From a checkpoint of a small encoder-decoder audio transcriber: log mel input, decoder layers 10.
Rows from block 3 of the text decoder of a small encoder-decoder audio transcriber, named by matrix and row number. Rows with one number belong to one neuron. Each number is 500 + 25 x the weight over its row's rms, rounded and kept within 0 to 999. All counts start at 0. Numbers have three digits each.
After each neuron's rows are labels from the 100 texts, of 14976, where the neuron reaches its highest value: "fires on" is the input token at the peak. Only what is clearly more common there than usual is listed. The data: short read English sentences (LibriTTS-R). In brackets: how many of the 100, against the usual share in percent.
# fc1: MLP up (decoder.blocks.3.mlp.fc1.weight, 512x256), inputs 0-85
# fc2: MLP down (decoder.blocks.3.mlp.fc2.weight, 256x512, transposed), outputs 0-85

fc1.468:521503519485454480465510520499519529513483468498512488490536470492525473463524508505453478539491522493500509521544527493497540510515504538464492478526508491514461476527519531508517559490523490489475443516531519523482523502459498519559483489489489480490523467
fc2.468:473485518486540504505454506479509551507510523478497465472520487507547495535480475506476487525492537508506506499563536505493519506512494512460514523509507473529427518467456451492532478509522532515486525495468541494519468557503484516485491502529561496486467533
fires on: "'" (28 vs 0.9)

fc1.37:486490513487509485498510553546531481525502502459479483479492528473497506498512511501498466490475542503488492513477530511533549509505503516482484493498529529472480548494515480513552453504548538481507489516490512555494554523525496467533501514473493447447492496
fc2.37:466507505555519525495517497535537545454468487496549516503499474509469467510549482503528479480495503486524483494541480507460542501498466454478500502477492525433492538531443481511516513506526513523512480502503548477492508491478510500526499474533456532499508492
fires on: "was" (17 vs 1.1); "is" (13 vs 1); "of" (7 vs 1.2)

fc1.505:489486490497514492476466509445496497478566509472476518493497484541497517506500547484531500547514500513521471487532560483484465500491524545525491488532498489443530514476512517519492517460542497488509533494470479482511466501450530515510483511516463499477490477
fc2.505:505481494473493482515485525486472511485534521475494467505516462521545519532442460503484485449490538512492546516461544478482494491503495471492508472484514532479504484497516501517488512494491538526495465527535483468433472500480483515523486516507520528487532511
fires on: "they" (11 vs 0.4); "of" (10 vs 1.2); "in" (9 vs 0.8); "the" (8 vs 3.2)

fc1.67:515485487475539500496450497525487453484509499506448489515512530524486487499502535509515506462553503516504499530578515514472455505513533467488490505534483550515502513483465499457493518495480524499504485502485525504485499470445513497535502508491476454478454478
fc2.67:487463511513530475519505455527547517531506506486479522530440474482455484510465473516511526520516526549495486511491503495484536511542487458468507498479508522500497496443471514464512505487532521513514486521493551545511472494516489473471498471517519533488507525
fires on: "is" (28 vs 1); "was" (12 vs 1.1); "be" (11 vs 0.5); "are" (10 vs 0.4)

fc1.72:531465531466530490486518541505483483555483464508502515483514488475554525496502534495530531525511533487480511499451519543486505534498506480467491506513450492466525519530495460482521485457488522540549488475521512531485483435552452502513509518500524459451533482
fc2.72:504526483456496485513543463510472494491485506512526469522471482503523481449526483486503484498497526490487510512494510507476480510511511502440464516541497518481521542515502510497529466496447492465547498497506490521512521491539492460505509518512520454524465477
fires on: "have" (22 vs 0.5); "with" (16 vs 0.4); "of" (11 vs 1.2); "and" (7 vs 1.2)

fc1.201:558488433453485473471535475502518491489501492514485500518449518515530483531490550497508517518544458468491503490507515488523508450517550496530529490498482470534500441493500475541478516480502485492512475536486505542497525542501475485491493468477486507490479497
fc2.201:518458522489511502564496452498509537487517519508486520482518520485467509490518497487521495491505490552460496518529478509487497483526499475480520491504489544488461528472502480473488485450514527512442494552497517432494511482493482496467499462485478496481546566
fires on: "to" (23 vs 1.8); "the" (10 vs 3.2)

fc1.33:490509524457516488454535447523480517486528497512500517503493455486481480506516521500525516481527518478507456495523463538476446471514479534516521487541511525504549508505512540498500497528480485509519538527484472509488523481442530493481507496454535486495547499
fc2.33:532500512521517493487549465522515467481482505506510546514471516516488516446525465516534463536497498468520513551515491513491525500501508509546463470514475508502529493528503499487502472514508510443498480475475534487483492510481494489469468510532518491495517519
fires on: "they" (8 vs 0.4); "any" (7 vs 0.1); "the" (7 vs 3.2)

fc1.260:532493537505475501497488494494514535508472495526551508497520463489491541479500485508481482516525490490515471503457530465507515482481474519587537496462508491511480471526517509532477530493471500495527489506494450458517490557469551512442527449518489482494490537
fc2.260:475530475466473464479556507488527479486509497515551486497535492496539488494479487504515524533470520512491521504514512514483520480530474488518500501505441493517487516514502514511515495503556484527465584506501453493474509504529509526476485467531508511501508472
fires on: "said" (7 vs 0.7)

fc1.143:486557498487490486508518558484496498490483507498528452565509477481478511552550494499497470489520493519510506525471493493474507514561531492521471536494476508463481522488488500554521487537515510468477491531487525489511509477460538477515557476512510517494504459
fc2.143:568485549512484490519480466493509455500487485468537496443456523458505509468500541524497443531491536491492503519492512454478507517470480546524548525498526468505492515477503528515476518515465506508488539486463491457541483518498492483485507535502495490535479499
fires on: "said" (9 vs 0.7); "was" (9 vs 1.1); "and" (8 vs 1.2); "to" (7 vs 1.8)

fc1.306:486483533502489509520520545486499469511537509455548535498474505492489528472455479494488509497489521436496468495526506470531473490489465487510482539491475508492490504503502514577505564508519477530533498473477493494439553514502508534513485483526547442505534554
fc2.306:493495481477537504554486478495459467528512481496507528526471457524513526464491479472452459519509525581477484468501473471462472499512522478473516490531523460491473530484478481501464477510505478467513513476534503512458521509488492510454492511499502485508506553
fires on: "it" (13 vs 1.4); "i" (8 vs 2.3); "that" (7 vs 0.8); "you" (7 vs 1.9)

fc1.13:480531512499492459479509524546442486534490442528447492506506492523552473503474503474542473489469480480492523478501488493487517509458454504488548507507502478498469548516509497455512535482509473517495489492520483497493532490488519432497483500495482497474510515
fc2.13:523463474503468480525537528510479534479485482482516492525479480479455543467497488479506490477560548510495487521485499495501470518497509500537520547492488543509478473469504509521504515523480508508482469496515562488521484514506499520534497489491507505506535504
fires on: "the" (9 vs 3.2)

fc1.489:477500508489491489542525497533547501456513486509464514512499512519464485498536492526508515546498506474465497498489560480508517470502500490508553527529514517463476502535475461527520523511465471520510526467516533500472483467487454480581473467490491559514449514
fc2.489:557486519506494502517440502476508483498495509479482503504511485500552497503492483517507507438511502513495536491524444477510539515483467481509465489440482453508552503493470534527496472484481469518467489484486465528501473524480492502488496520533510483524546489
fires on: "the" (18 vs 3.2); "said" (9 vs 0.7)

fc1.160:489464517463458505536478467547505478484512504555469502533508471501461507512514526486532531505520490499510502457453492470482479491467472489462455512563518507533485551500536484499477442502498512526509534548537503500499477480500490494495493521514520495500509527
fc2.160:513482556505479509462500504520481479501507499537491482543494542479545499497509501494510468522500542510512481458499492507510507459467484473475449487467486516505499505515542468595486486504505530515501535473472510507557482460509519496505514519511469488464480488
fires on: "you" (41 vs 1.9); "the" (18 vs 3.2); "we" (11 vs 0.4); "i" (7 vs 2.3)

fc1.254:505457498482502475521515494485489464500548523559543507518495470546499497483479491509503485485510565521535486516529514533519495481468547545466522485532514471513481499490505508503488484498525485460511474516510509513473510472460534536508477507531489442487483483
fc2.254:520547458507499528538518493499510511548513467523503489505482534511480447511457452524493516502480479501486496488521504512498518540478488482487515491507514522463506516471523511469496515523509563483504465521524483483503524485559523480500488501483480452546440533
fires on: "no" (17 vs 0.4); "good" (13 vs 0.2); "any" (8 vs 0.1); "the" (8 vs 3.2)

fc1.134:496515527521522524510522512494532495495509485497507559522486516482556508510492535504520471489429501502478502519483547537498482512502503467500474506503533406466497510451510489526494495479486508490524483486478530515477470437493510486533489520532477505477503498
fc2.134:454483492470506496499439504547447496490501521495482492538545520514520518521533486499500508446492511540479501512460479479532500507502527532498500577485435544508523521521524500524525505540478515479504510490498492535519515521457476524491492466558522491478474472
fires on: "have" (15 vs 0.5); "the" (7 vs 3.2)

fc1.510:496477490517512532482485502535544493516485467548466456516459513520481483493506460526500511509464502492497426486547489502466477521487525506447513481541523537523499487531530555498491498513467476520469452452531515495509499513478504477497521505515474507506493529
fc2.510:457467479489508479520515519486492546480540473466507493486465494526496497466472487514493521518544465531474503502532519506510513503513502534503529468504490534486506489503483496491497514564449513531460523510493556488485470481477519467507543490498506513461552534
fires on: "the" (38 vs 3.2)

fc1.90:534530533452519488457510547517463478499530416525485494521512468530495488503505513498484485486488513507481480504521487544486540486431499469518512484471500491489488515486515490484504518494510478588479489489471514484473518495500499458475506562561477515498465523
fc2.90:529489478457491485478507530488493483531492498479534501499504479547486554486504504514528449498485528467505511497552478498514544490513513479535455502466492536513518476479535509521524476513518544498465496528493505491519461492485496496510516505507517489492468511
fires on: "was" (11 vs 1.1); "be" (7 vs 0.5); "is" (7 vs 1)

fc1.316:511482485466482520491504484531503532540494504472489507523450550471502516505494495507522535516523501496547476510473495549540476504467503565511515501471482528547513504512470453505505514495521479501528455512484527519496487498483509498470560493509502514462493497
fc2.316:490539560482472514519443481494478520516541460548492505555487533452516506520473484508483460450506508497512487465466503476499482483461516501464503523491475508475535487501468535463497503548513495498495520437481491507515472538483526525468494457513507508546475511
fires on: "to" (41 vs 1.8); "must" (10 vs 0.2)

fc1.156:478551523485531482493507517508530515496491486523500515529542472503516541510446524495452500458464503493463492526496510468507515449495489490512505513505504515509514546505497457444493500501551501528517504509474503509459505455482505489520513523474490495506463460
fc2.156:511526568540512494491498488500502496447464514504511504511531484510522466524501474472509466483501561497511497545518501510484547511477493492491492498532458478539513493545516513466480474494484513530498521541505459508451548511470480488462494477478507515487497465
fires on: "i" (53 vs 2.3); "a" (9 vs 1.4)

fc1.61:495472460498485485517541445491467529526494458528527529488503468537460513539510500540504496547511520542485478523479480521526490477524487490458524512503472487527524512511506499541495525517504475504493430439518506469486529500512514555497538469519489503496559533
fc2.61:483513479512472480527506498479502538527498485538477518539499493469534533553497509511503495467523466513511523441550494521479484507551496493481493481507508513469531539481489482505486488448484472439512431544535442512489513452504552499501480544498515495470512508
fires on: "my" (58 vs 0.5)

fc1.55:508481515550495519546500473537521530462559525503495464512503453474540441468493503507490506498456511507498530533503493501530492470496511518489484464467453481542523469478483486475535462490498494517467525503503521444503502514516526468486469483497443472539496526
fc2.55:492522523504509478489489521525522526494496464498506479499509517510484460474484477447512465497502515489462471474498488511475531504461537535534507490528480502531535488503512513482465530497489502497561542448464463488522512540496498506494520495505529461496525483
fires on: "said" (12 vs 0.7); "good" (9 vs 0.2)

fc1.247:520519502530485523496501495497497541534519440510468514509498494495524539458529501496496494498497478534518504492543502526513492512504510517487501426522495547488529504443522506516491519539510531500546496472511515480483508533528474532472489482461503497470501522
fc2.247:530495536529515525471505524456540513512438505514498493495523492540523458452493508568498503505509479502515534448509484496520469514497508468518504484488553495492538516515519515539468462507475493485500512513499530460507464492497518511458536569535467534497469514
fires on: "tell" (27 vs 0.1); "to" (13 vs 1.8); "for" (11 vs 0.5)

fc1.487:476544472475471553481436511511476514511546499514477463524463505523517495510472522490521479532491476489508522494518459505513508492497511481513466488515529525454470553448497480513512457506500483514461501459525485513500487487526468468513525469538542482511537470
fc2.487:500466496499467525554495564516470484547537470488502532462472469475547524484519532510519520495538457467476491451489486512511512511513515465507499504502497488482510470549455521489509498499528440519508501496465513502474501524512526500461483467469517548530498468
fires on: "miss" (13 vs 0.1); "and" (9 vs 1.2)

fc1.302:463512504471496489493502524506481495526492538484502506493471523512504474470518495462488485475500491501511505531503504465483522494492513501500513483538486502550504510464513469510499466490500494513462454519515483507472503518468554529480521501521539544454548497
fc2.302:503477526492481495459497460493534511487467511499525514488504422490501488460551478517459468485492521525500501520514542535482504523538496478503481510494499522504490522505506489523496544496550477517511521493542514485524500445491495460499506531539459520488529489
fires on: "'" (17 vs 0.9)

fc1.232:490477512495493571518489540512504513502502514507542545479523513521526487523465516538539525532530504545506533449509483455478500517536499523493497529500491464501464524506492518487485508480474554467517538514538494458527505511490520505538520469495524503505485455
fc2.232:511492492522511519466507492508489455498503508505520519434546513531485486504505513492534506476471462495511481511545553507494503515466525502491508488504486522509511472474545506527494531526525498506519504507481491492502477489508466485509506510477472523536466509
fires on: "a" (19 vs 1.4); "that" (9 vs 0.8)

fc1.483:469543515489511470509475528565516466493501465491543512497537506489461512487496464517475487461515492504487478486495545506459504497492552479461487489551473488495492517499478534474499512491486484491477531500502471495464509516446472489548523476511520509548470484
fc2.483:476484537574465495479491487500480522500538500527523504533477536519512469526494537525515530519526516499574495499477464487506490520458490544498461511502488527498501498481457472496558507505532547478536483546475495495452494556498478517475487491524497516478526501
fires on: "<end>" (33 vs 11.4); "been" (7 vs 0.1)

fc1.177:481518541474458536453523508507494550507485489518521517494493468484494484479518473520494467499551514492493456503467504439486497516544486511467494517507538547535500550474499542475472495467496536528488533482517466469443485473509474504485503519479491503491514515
fc2.177:544517509481482482508495472465482500427543505479552476535465502472502525459492500510493499540485511508490496504550536537482526509501485524505477547538511507475526489458555503521513470535494498488506547533495473473475532458512561479480510494517525482474495485
fires on: "you" (22 vs 1.9); "the" (13 vs 3.2); "i" (11 vs 2.3); "this" (8 vs 0.4)

fc1.12:516460524489483466481526506523468493525500485517482525497485523499484503489516493496507493512478512515530585489485535522497513521512479492508491489533523509490463529513488534444487530518510503502489512515485474514471524502459551507465498531497469510428498504
fc2.12:519534501491501494467564496507513497454512492563463515545525490530532492511494521488462519493494491522506498466514514465525505486523534519538487476470510516507456497477512543515511533503476489498485481491493498525494543497497478543508486499492488485513477521
fires on: "<end>" (42 vs 11.4)

fc1.479:482509527554513451507509506471520517513485512501496486495510535482462472489534504518474455486480519491541511481556474480484490476452474544525535502524558524495509474472485471507551506479535483506494513506484434501461485513499483484485465499507504531497479507
fc2.479:490519484481530480511498468464543455511521506495501504458491532502475515490504486550465514510494526507529549494532514503499512523505494542521487493506521523463530522510490506525436566490506472453488525503556533519477475471514492487500532474486526456492475508
fires on: "is" (11 vs 1)

fc1.124:515475500472516476511490522506501491495479505506514497475518498438514511504494545488500537459501488504491502526511512504513465530516521530490504502487555504529530505545504526492474507483510460495494444496532496488494522482521549475479490535488516476514552499
fc2.124:486491494499507506512502488508508503496490499513462520482491497473504539539485506510515516464476506516481543484517481518479518505486440512501510479523521510522487516528541473558486458501492506478457439514503546474481497535480506524499497494480510566534497506
fires on: "no" (16 vs 0.4); "don't" (11 vs 0.3); "you" (11 vs 1.9); "to" (9 vs 1.8)

fc1.413:468504473520491531533514499491499506509492469513466521491545513511506532493488472483504463502533513535522527490500485508508481466502532500521524538508504473512532525485451526511496481551518524503470548454530498527463524461504474477518497458522502453491490488
fc2.413:517514473502512536506489468523508530472465532469492503428505509497483509507526503501493472484501495528461492515482474493529511506509497493513536464489476481547479540446513499523544510510490516496498512467521471480508475479533520496452497462496473515486505547
fires on: "tell" (26 vs 0.1)

fc1.148:501471513458529526509512506533483447522536506476490520483479490514502485508507480513482503516491532460489529461510500483496523499476549487455513521512509489466511512479508495433484463536462495475511515512477513473452502497511503507520539497465516531537523491
fc2.148:478540520486458469509471560497467507522507555495490509493493515525471544527501489496524499438486483513484475520467482506505503505483523490508507498497479530525502507514473506508495505512509471533507490504484476509518535499542456560448493451543501563481530490
fires on: "'" (27 vs 0.9)

fc1.313:477485495499483503541514510498459509534507504518502488505444492508510509490512416509541494430518481455478504512475525514469549510512468524508492496497487486492477508476493485469494474492488442461515512501511525534511497513547456486490510524515517441447528498
fc2.313:525513467515466496502528550466483519501497514485502513495523481489464512512495512451490552543476507542469481450494504494523508549481508485505485499546552493491524483517513507469469503499530528515499509497518520534507472458513504513532494509521504519487524451
fires on: "'" (34 vs 0.9); "she" (10 vs 0.7); "he" (9 vs 1.3)

fc1.151:526456488479467509522517498558480505461490453473526508502470520488561492491550525489512491520523488483536474516531498549500452513473480498496524506513465511480521489479483517501466513526507516564455504543502469534448525554540531463483492480516490516489481534
fc2.151:493491504538518524513545541512506501550518519501496483514446518467517549497473474482485513528501536501501512515535519482488493492490520537495498450516558504488505529500565495512457465481474508482546508532486500511486481508513491526465451475491463482520471545
fires on: "no" (31 vs 0.4); "some" (9 vs 0.1)

fc1.64:464533523482504485538554478545475475497530527480492535523480485559478511517508464480529463500510466488495508483457471449523477519547499533458495479516580547538534498524529514495514495508463476459457497518506503493509493535470465494526520490521449501495497476
fc2.64:525480502533478465518522534548502476519490508493482500498478464488469490495460501474502503499497512503492467500481485550478522518500530522508413538449507496465499514484516505481521520476474541494486485483504518533520490474504459538522515504482544477544441475
fires on: "she" (9 vs 0.7); "you" (7 vs 1.9)

fc1.119:495493522493479516491464491502461518564502492535517567506460491506483506465492511513491496468541520517486504549529530515471510521500500484531510479451458518528500502459455498523515518496504540516485520504511498504471476518522474502510531476497491467494496501
fc2.119:491445461462511514522536501529482505503500527517511495497558503490486503514526475523477505483522543484498527492497510482480507487431534493531479523497518520502534524513548493490471527556458519494492497489528469485517455531532475485519521470526474484508501533
fires on: "you" (23 vs 1.9)

fc1.98:525522522497485497505493492490498538489467496492576505530500508488507509476528520508485456459490521466523491478481440478477502527519461472487481535497497427511481488498514499517478534525549501442470510502521472512481522502561502472493513493492503495443484493
fc2.98:490510486524496468539518552499481490503493504513488470485504549491517490510515510484517522485491475486544523498495478464505516527463534482523481522468557507508512519532509482544508497542510476488464517524456454480517504524488520501471489456502471516474507542
fires on: "said" (14 vs 0.7)

fc1.293:477493475471496531517513536507488529498512486506510454524490493511482456499550532534464506503502503477502466544488525467508487469498518510444486544546466475479546470518481499482523465499541466453505493459504492499517515520466517478493498479566442481524518469
fc2.293:520510488449490478509479512503519490528486503549478538518514529520537524480477506532479501503474489474539510544518509527476530475479534481489468483480534538474545486517470514533461543483490555550466513519493528496475481467523470507503499524485496539541498466
fires on: "would" (13 vs 0.2); "did" (11 vs 0.3)

fc1.17:531479465464533500478503440493482478483483505483464546519490515549558511514507434511528512510503466479517525506522503452498495480493524484569495526479481474536500473440472528484509470461496517471501486489488469460511513486508484525521507443471509515536512485
fc2.17:482449530490486462477493486485529461461470530505492529477516522462486508514504492498533527497507511502497509466516537514550480507531483479496535518485483552482482517506498532508478469479492486513503490473498524467491489479514502509487523455530501516503507506
fires on: "'" (21 vs 0.9); "you" (14 vs 1.9); "she" (8 vs 0.7); "he" (8 vs 1.3)

fc1.159:521475495466516518474444514483480505523485491503483472495533497497546530505466493528489485504498515505547499514504511496507558513497500506514530521506504448511499540461531492510491498479496475483523479492505494537476520457482500494481469485464487569517541493
fc2.159:514545477501539516507525507447458472503517519523547523486506517486494504534502504483469544496516520513472514512502505502502534515480497517488498521502479527460511501481488520506502566483492470486551534521476467486502486469469473485541519512464503531475499465
fires on: "a" (73 vs 1.4)

fc1.138:482497495485452504523479522497527503531502508514487501493525501503475501520508497527516463504496494506490523494495477475533487490535489457501511491516476464498486479449482528498515448533563508529485513504484502517529510510563526472473512466538532521483443495
fc2.138:481534475539462472538458523484494479532529505482517491502535489503486497530531509497519517491545479532499481543550496502514500470493489466502474514496516476471497496556481522475539491474511487501512478505495524502457507519526503482516472499548528526528509491
fires on: "'" (12 vs 0.9); "oh" (10 vs 0.1)

fc1.499:471484568507518481517478533488506500508501468481509547544497493506513545528446508459513516501514468459493512474508467481468549495463504550482433473513513537493523467514504481493450463493476478517491505481518490528451512527462547496515536471505514523535485509
fc2.499:511521489496492488500507513491527510469432500478504518517590458504496493508498519521534519524497506455512479513491533476492479475508521504489521491474486453486515477509500458479497462497473511521493518472499496461463513494521499481496481499528494472524530529
fires on: "it" (9 vs 1.4); "he" (8 vs 1.3)

fc1.219:456491511482475463487465533520466543475495532482447480460507505486541515448476495505525485500510512527496472529498494479488470503519502490494531460519464507463500503482446537519468427486479494505517465513526537515481496465509493538521506530496466473511529440
fc2.219:555513514482475437517549493466515489501505516526500468502543500532491521461500482529513492443517527541523484504535463512509499533504488496493494471472500469506505484437515491522525541471492464488513509530512474508505572492476505520504518516488497457515524453
fires on: "i" (15 vs 2.3); "they" (10 vs 0.4); "we" (8 vs 0.4)

fc1.123:541471533434531492499501500487515483489530464500457512493502516471481496511501499501500499500456482530497484492482486482524518471535519505517505480476492493513504558506468561498470497481454538483479518493527487473505478505500517516495530460519510507500539499
fc2.123:548474541492474486522531516525488493477524508497496507488540503479533519493505538473510469495480507488544501455523488469477502533468483518472472493510524531538542481537505484511527461500512542509459494471499454461489503516534465455454494438517477496511539505
fires on: "'" (17 vs 0.9); "have" (8 vs 0.5); "the" (7 vs 3.2)

fc1.262:472452534466476490483543518507517482513471504476485480510444505522509537493521547488517491439482492474497518517487510493506496492510529511536483481495493513524503481505511518504472506499539500502507483514434541490448520504506505503519502510502530536541504459
fc2.262:472456551482493530485506481479497547484494499503509512461460504535500462501515485519488455502464502475521482501506523547528490463499518499494494528519519418486532544473507549508473521506498504553549510511507465490494502448519453469467553472473516482510495554
fires on: "to" (25 vs 1.8); "don't" (8 vs 0.3)

fc1.110:517473515488453506535460474477469547501497490529482539523536517459505518495522476521501517524506515543501516516523546510464491503480533502475550508516491495481503462504496436521483514495487498504489477527506514573521501473498490468518483482536538482447498511
fc2.110:505458493459486489517509483499482490518510446525483493490512522500490540532543507534537483553510525537522532490503543506490470487544474519513514459469510486497495475547510503514510520508464462493536499503445511499529478487489516467499489524477518481562457484
fires on: "my" (25 vs 0.5); "his" (14 vs 0.5); "her" (9 vs 0.5); "your" (8 vs 0.3)

fc1.187:548549487520468518551476516476506514520504521547498498497501534510490518465493495484495485479500501477555507453520538465444541493472510494528504453521493520482501506515513471474532465518468515479547479478513502510476529482492500515465452495498471508541551476
fc2.187:481508528483521474535488535518549492542513533505477476520521502488531503489510500474537520443547499498543507445462570467468541533447543474518506501514489475517519511496550506485452499553496478455450538501490510532512480490543505499465466499518506521482512502
fires on: "was" (11 vs 1.1)

fc1.3:517490537481486494484528526482469527481419485465508530550490504512534525516448514509490515530467504468506503569519476461493465481496504490519520468514511477492521483503518459474513471493514515483521553491509505517455493496533502492523537538582492497462505491
fc2.3:529538480519445471488475471477496506530440495442498489501519492537497498509468524470498532469528529496561489541493535528488516538469486496477511477484527504482544490528467500513497539499501482509527516489528486500499518525486504515513443452466513499495500518
fires on: "to" (34 vs 1.8); "with" (9 vs 0.4)

fc1.158:479538453498519512542544498535480493479499527514506497477501454546518522484527516510450524481521465481497526483501517504508568510527493519520461519529498499481481510509454517552453515477499496521506466535464480469520512490466480461508503504522510505486466506
fc2.158:486482523519506557519456473442513468495457473519472490476519509496497497497506496512510569505538504493496517494503521475512491470493474455492479464507449521542492454512498491463521516514508524521502504506508505463487472529527540514480468496500466473516509488
fires on: "a" (16 vs 1.4)

fc1.472:508523515496512476460542492512484484502506466491502505506523540490465469531437491492471470525540488539486522510515496511500485511471532484509514488456498518471490483495509527492498526533505516517521455461494514473475519446491517512502518453493478494493493490
fc2.472:455487512548471551550548488517517507497488513453472533473513532478516511530542467494491497528498487488527506528514529479490512539484517505501504516474493499544499526486491479505508495520490504486550528510524472528493462475416480493521488531521516516467508471
fires on: "my" (8 vs 0.5)

fc1.310:474521531506498487447502509534534462490507490489481471468463539490508442479465483518493515509464487516479503514520508517499487501511535526556537529508533517491523520475518520516439492495497520514513507451515507492505499498491471536527458484495468509504488497
fc2.310:483501477504514450458490522523504503530500490460500550479501499475530467505489512512486465494436486501538505492456488444490499491510463528526497490501531510535527496507498507501498538491525435496480530515518543471500489498494507481475480532515496545536524552
fires on: "tell" (11 vs 0.1); "told" (7 vs 0.1)

fc1.430:471548507479490456479502504461478514517493510531476524489535490520517492473464527447514468426525479506473493522455517465549475480526485505528467510490476529486519490548469485508485517467515524494470520509538540514489508523476523487560509478485481475514493456
fc2.430:473506538527524445506523529489466508475477525531477512486507527479516510496481496464490464482492463474501522512537498440506537493550509480488502495462501454529477520494462482514486500499449530506524535530502502494537501540533508502476490525521465451528504515
fires on: "i" (13 vs 2.3); "what" (12 vs 0.6); "want" (7 vs 0.1)

fc1.334:486485526497498496530465458489477521519549553524487466475481492454511521522511482494552457514488489512511492512509511440537490474513467485466437505474499480497514460496463480479465489486557532471519508501509488530495519522459476542480487518525482493467513477
fc2.334:504540562525477509508517478509498514512481487483516479499526506502489486534529523479546530495484491501478466500490508486526508503504480492543517519482500545521495519483521544503488514478535492505461501492519504483494533530544549450499518491483475488467476527
fires on: "it" (10 vs 1.4)

fc1.52:487483473476547495468532448502560498533509535534534496504485483452484439520498521513496511512513505488489499551486466516469496510512540491499503478538524489498495516504508525483512513475550530478505492469504427532487533533503502470486482490436518530532492496
fc2.52:542493474522509487500547514470483462523514548529512485503492479469475495501501508496480540504472530494530490507514507513499470494492494501465531499484498481467515512464476516530515525516495467477496453506500504528510491482421521537513521471518490513482453540
fires on: "was" (9 vs 1.1); "of" (9 vs 1.2); "a" (9 vs 1.4); "how" (7 vs 0.2)

fc1.223:488475537491488486500493463445478490480511548471543495460520497519480484497501484530510506549494518460515503492536504507480492496504522551496539466468458516499482529499510494484480480478508522467496495502524524531498541501477525513528511474504502498507475553
fc2.223:467516482462546515503457489467525487483496465504469526478532491477492518488484498488438460486498467510523501478485470482501483486509456510554478526491524491503510506517495510548503482493483475436472505521500468483515488526550536467501475468486472489499497495
fires on: "a" (16 vs 1.4); "how" (14 vs 0.2); "was" (10 vs 1.1)

fc1.224:503516503544566477482478530550529493509514451462518528477472515483468495466507523483501526489465529534506500515491465560541532487475454492440535522545456528481517496522466487494481482489495502514542489497546508485503509451518498470503514493508499448520536494
fc2.224:491522490488494487536487508506546482515504482464496493437527473500482528466486515475493535540470478497490557492525468511462508511503469484509500489527493468497505511494473485534471516446476503526530529539485516455502508483509512490513513502535527495518505518
fires on: "they" (13 vs 0.4); "a" (7 vs 1.4)

fc1.206:499550509532518478461482501523485519519484496495505537517503463460498494481478467522501523472491494493477468511495486507477476466474501492506495514467508525490486501521479501458496506498543493507533508480494514517503506512432442470448526534486509536548471504
fc2.206:496515538520512490486491503491500466459530453492461482504495492524498520469494481458526513466491505508493499522561505537514506494466460464534478507516485523526514500535496512515496554464512462477519496471503537492532533559482445524547511497545481473506507514
fires on: "is" (11 vs 1)

fc1.203:517494499540487503519545506516473540543524507518523485496491507489497478495472472473471478447536559516476477498499502480513465476472489511494546509471539462453498461465510480488479505516523549535529468505512514476524526492494508530540457476495524495510488523
fc2.203:503485486541481501495502506502501550452511532513483495521427484528485544449477503509547522488499483506483471511499524506492490483539496502491496471516471508554517477501481503503532477493467488541503502516486547515509499446474505484439534554508525511508472473
fires on: "tell" (13 vs 0.1); "the" (10 vs 3.2); "be" (8 vs 0.5)

fc1.366:467523486497504486541484512497548448484490486515547485493504495495482543504522477486527524450534505473534497480497501535523531520486500498479503501455484490490535506515468496509497498473510545507458489446491520500508453493462519479535487521479545462498494474
fc2.366:510526521513493490477523505511544511563555471446487531534457502459483511460507464496499469477483484519506468470506476487495496520480533496512502472457513486506486516516478515488525512488482525503465493501517480522486469524529511519496488509486482511499447525
fires on: "was" (20 vs 1.1); "it" (13 vs 1.4); "is" (12 vs 1); "he" (11 vs 1.3)

fc1.394:520494479522491505518466496491541507471516513487505468491554535483540544462509487532504469468535486480481443529486459545493522527476501494508509518525499491505518455455464540474510484466508519493523510471498457475491507513506490464546522509483495480494503476
fc2.394:474519534543519492472481482518476497515505450490528505492513475548506493462496491485507519499471505533477485503503465473519534488516530499518492510485558467477472488496521491503456510497490512495502491514504509480531505458524485501500486509498508495472482480
fires on: "was" (14 vs 1.1); "is" (13 vs 1); "will" (12 vs 0.4); "am" (9 vs 0.2)

fc1.253:506514496517503531525476486494536475550537514442529516504512510514525492473483494482519450473507493504481480499507453492499534496508496508506484494526510486499512557468498488491504475524471512513486438559493510503465525534496510539498511495528530535517516488
fc2.253:534490495466507494525481468511488473565510480471512451521514491509484534495534522477500544465484521504529465505490518519533495506524477554525507482482465568488496477464503494500503488472482485474507539495525511517487545500496485529478498493502495478514505507
fires on: "she" (12 vs 0.7); "he" (9 vs 1.3)

fc1.51:512470526469484480532531476478468467510481472506555510467476504485510537482482484499494536485531526471508475497525494498512512470483496508474483496493530485514506473493481497461523528482524469470469537494534489454500538502521526539468498525491530537499488506
fc2.51:511530476515495530505510479491535455525504480481521497471517491480519500498459481508454463525501534525539528536515492500501486510468461525526548495514537513483525500519497484435499480509526532549540488508468447475504534533515519524499487457502461488496518439
fires on: "nothing" (7 vs 0.1)